{"dataset": "microscope photos of single blood and bone marrow cells", "train_examples": 194171, "crop_scale_min": 0.7, "encoder_layer_scale_init": 0.1, "encoder_inner_norm": false, "encoder_layers": 12, "encoder_width": 384, "decoder_widths": [48, 48, 96, 192], "decoder_block": "plain", "optimizer": "adamw", "lr": 0.00086, "beta1": 0.9, "eps": 1e-08, "steps": 10000, "lr_schedule": "cosine"}
Rows from block 4 of the decoder, named by matrix and row number. Each number is 128 + 32 x the weight over its row's rms, rounded and kept within 0 to 255. All counts start at 0. Numbers have three digits each.
# conv: 3x3 conv (decoder.decb.1.0.conv.weight, 48x48x3x3), inputs 42-47, a 3x3 kernel for each
conv.0:186185169196226192152212169174146114177115128146170155125093087126111105156106133087049144110054134143088077107150131104128116109086115111142101122132154117133111
conv.1:128106093157114134139124110161127122197079093146118150139114191100140136101129137158135137111151133108152055151137140169141179135150095103145120109078139087109145
conv.2:132099147127104116135100133135093104069159172070082133192128145159133122109118106181156163172080114174103102175098124154082132178139147091099112133121109125103147
conv.3:164133130118094124109125114161197162167050076137076108174179117186146133154133124133135123129165137158134121045112148115082099115100097134112104149124160148157153
conv.4:115124125129143132140140141123105107048184131116138141134117121116124115101133107150162153109131125167116194135099102111075131107102143136171108101138137108110125
conv.5:146089128126077151151088118155168158114108151078110083126107119102144171076151160131156156110100101106126060165127135156092075151133166166127152146116159141158131
conv.6:150162133121157177091124150136124189173095171172155183072135131159159169081040117140096157115174109104153086152155178156138155119124104097115091135149122177123143
conv.7:131157134118162160107135105173108121136180107125084133083119119215225185137207207147161136082141150142104129140145172115150148138156148142103086119136084116143111
conv.8:106111131105132144155112130116069110143007045136130116099209222103154193103112153170121096157171156127108161160153119170148128139140119118115124090113111143109129
conv.9:121082136097120131110093079114174182139174166115151110156137120179114100183083105173170157110143125134147140166157102200188141200202206093162160155172179131144155
conv.10:120102110105121149136145140189162143088235185056100118162110162139154150169085113191170139139076108176154106128103094112103083180177134115153102116168088123096098
conv.11:125098130121149144108145109125133172164138162190117130127105057116080086110065071097072094132113158174162115141161127191169131128155138141138117124114155138099095
conv.12:134100098091094097165161158119119133187187170210127156134144125086131104117111128137102110083097115175086120161115152125140117159129115163171166160181150135154152
conv.13:142147111152131134159152138124207201201124128116136139077158126116098152166121065165135138097183183092080159087108148119155137124128128152116131147096060149130087
conv.14:118109105140123114125149144055107137025113139041065095194162164175189170136161123113184169137120103116115069099096107124108134130166125101144105119135139099140129
conv.15:118100127141142112128151148095101130075069136122131149113091141170114097139095140094138122135106118122138163074145127138107173138115173148147175150122131122157177
conv.16:113143166140122106126124100027126160081156167162098013130136134143206194160217171139152127129117120119169193175154132133131161117135157178133117122122130150119110
conv.17:117114133149113143133143143086102089189123124129197162102080168098113157106067127145144106127108154121104159161156162167132121126134133114087084116136090178117157
conv.18:210194170215150199185198194134152071160173123147165114062080163045085157078160113121099062128071097158143141181163173147156128165126142113131168129116115164192132
conv.19:129155146159164154155119121165165154125092141136145135077139128160144178137126144120160158123194147136142130084103095151088107141153123122110125161104094129157136
conv.20:106110138150146118121114119155132143156118106124161076092187143059079166116124113159073110090000058154066132127151149114112126093078117138123139114131105114143107
conv.21:147097133148157147132163119116159196152104102161179184108095151167147122130152163147114122135175160080069104117120165071154119079125126100124125152132162124134137
conv.22:129118156105130112130138143123103000092122185111096127119076085066041101104068079103113133160071114133143119167147103139111115173147155090113146154132090160127119
conv.23:229239206248245209202230252122125111113128098105147103080113194097109201085130125194102133126080089169140149155157121168134144151113135092081097073130075114101115
conv.24:162163135174207137122154166120112102133121130131129118174155144115193168112154159157136111146143132172126147170134175124123122161125142166148139179153138169163165
conv.25:142103132153099121124127117080133097088087141088086005139149118144135142122096085074108104229171178077136121138122117164175111134170130096106164073088123099140136
conv.26:158129144104119157104127135056144221130076080124101110084126130156167111210144104083051082071136104031097108138129143124149168124131117127136126141102102140102113
conv.27:161149142165154121137096116173141111145092080123074110183170173159111176102133164126127086151121092152113097167151113154155116111126114119081130093098115155120129
conv.28:196196148122185173179175147165102119161092113133162120083133230113110207086108151139105096166131141160134152135123161107106110119096103052027071085092049065132073
conv.29:136099105105079092118103098203095169088176189123117173174135105166163092132121130077093102111106133104071031135129151158123133148137125104097115085109109072078083
conv.30:109113140142100079140118120145108128109140063153091100125108137126122117103119141201169167178166145214155136108092105141138116158159159122141118077141105083114067
conv.31:114117121100162144124117098103080106080138128129139099141139101109168112107155124131056087126135135122131164179141161183110164143173145109160122106153148112151112
conv.32:156116137117083083149125111145134158139121131087158063142141145127085050208133165121115101083254124118206138119176174105134127162155172125099124168137153133150146
conv.33:140115145133144119104151142141134126244055000182103052190178141163132159099087130165122136141150129101134132131166137082125152109086140140139129114123133128140135
conv.34:166141167132105150162154148156167154100106129116136101158120159157085125175169187128086127103143147104087120105198132109121108151122113130082099178171141113089129
conv.35:130115105127137101093129101104061099080099147165134082144137113112151131137174151098212193165135150163103165162161132149138161114214186112114151078128113125144126
conv.36:141126141150160134094147114134063193151111170104127128114094165106150178136098152139121146156134178080134101164147166167118175155158117150149105122087094164152158
conv.37:124101086108061086086072094118122130098072092133138161152164108230124128166117093068059119125141106106125101089140146123163113100124150216203195233229231232163221
conv.38:145109132159137119139147134148068077164123100194185196182105112125040065105063087074097110089144138126120110156181164166142166114108120145128098106130092149130101
conv.39:152151113150128139163162118173078078107189117114104098131098088096144116096110099153120145143119146160112099155123152142120098173178143100111105096136127127094123
conv.40:126103128114109141132111138132166119072160169168192104112101084081070130112136093106144137112149135107146118145120106099138136163123191069100087131123159060078084
conv.41:122129094159119129140142124039097144107079068125118122092117163128096119145077168119122109119098110147135108124180199085144148093085114154091103139133123109139125
conv.42:131110102123116104116142129128175149132112110126151141138088146196135107142088113171065117087123078124092138144109135147192178171101162152132168115162123140125155
conv.43:130082122161119124126131110190181100153162125070116161124122081123159061136179116113133081040111106071085109120143148135160193161146099125151120128134132137114130
conv.44:106107084067072051125062059122166122085167136150120103099141115155135150115101121130117118090115108132123116128097092146123099139169149124207174100134191109119152
conv.45:131157147100155107140112107139111100188205151131172129141105144128133121122143122168175160129085133111090136134104110138075093157127105100125135150144118152152114
conv.46:157100095108140131125138155070101157143064097174082162079131136088129113141129100146125114131171108127167146098128169085096099087079132094088128145143158102149119
conv.47:127154142152187133164166126170147114167126109155164116130103196051143174112087109176136102167160114133139188142145106122097133106137162107077088110075125164114138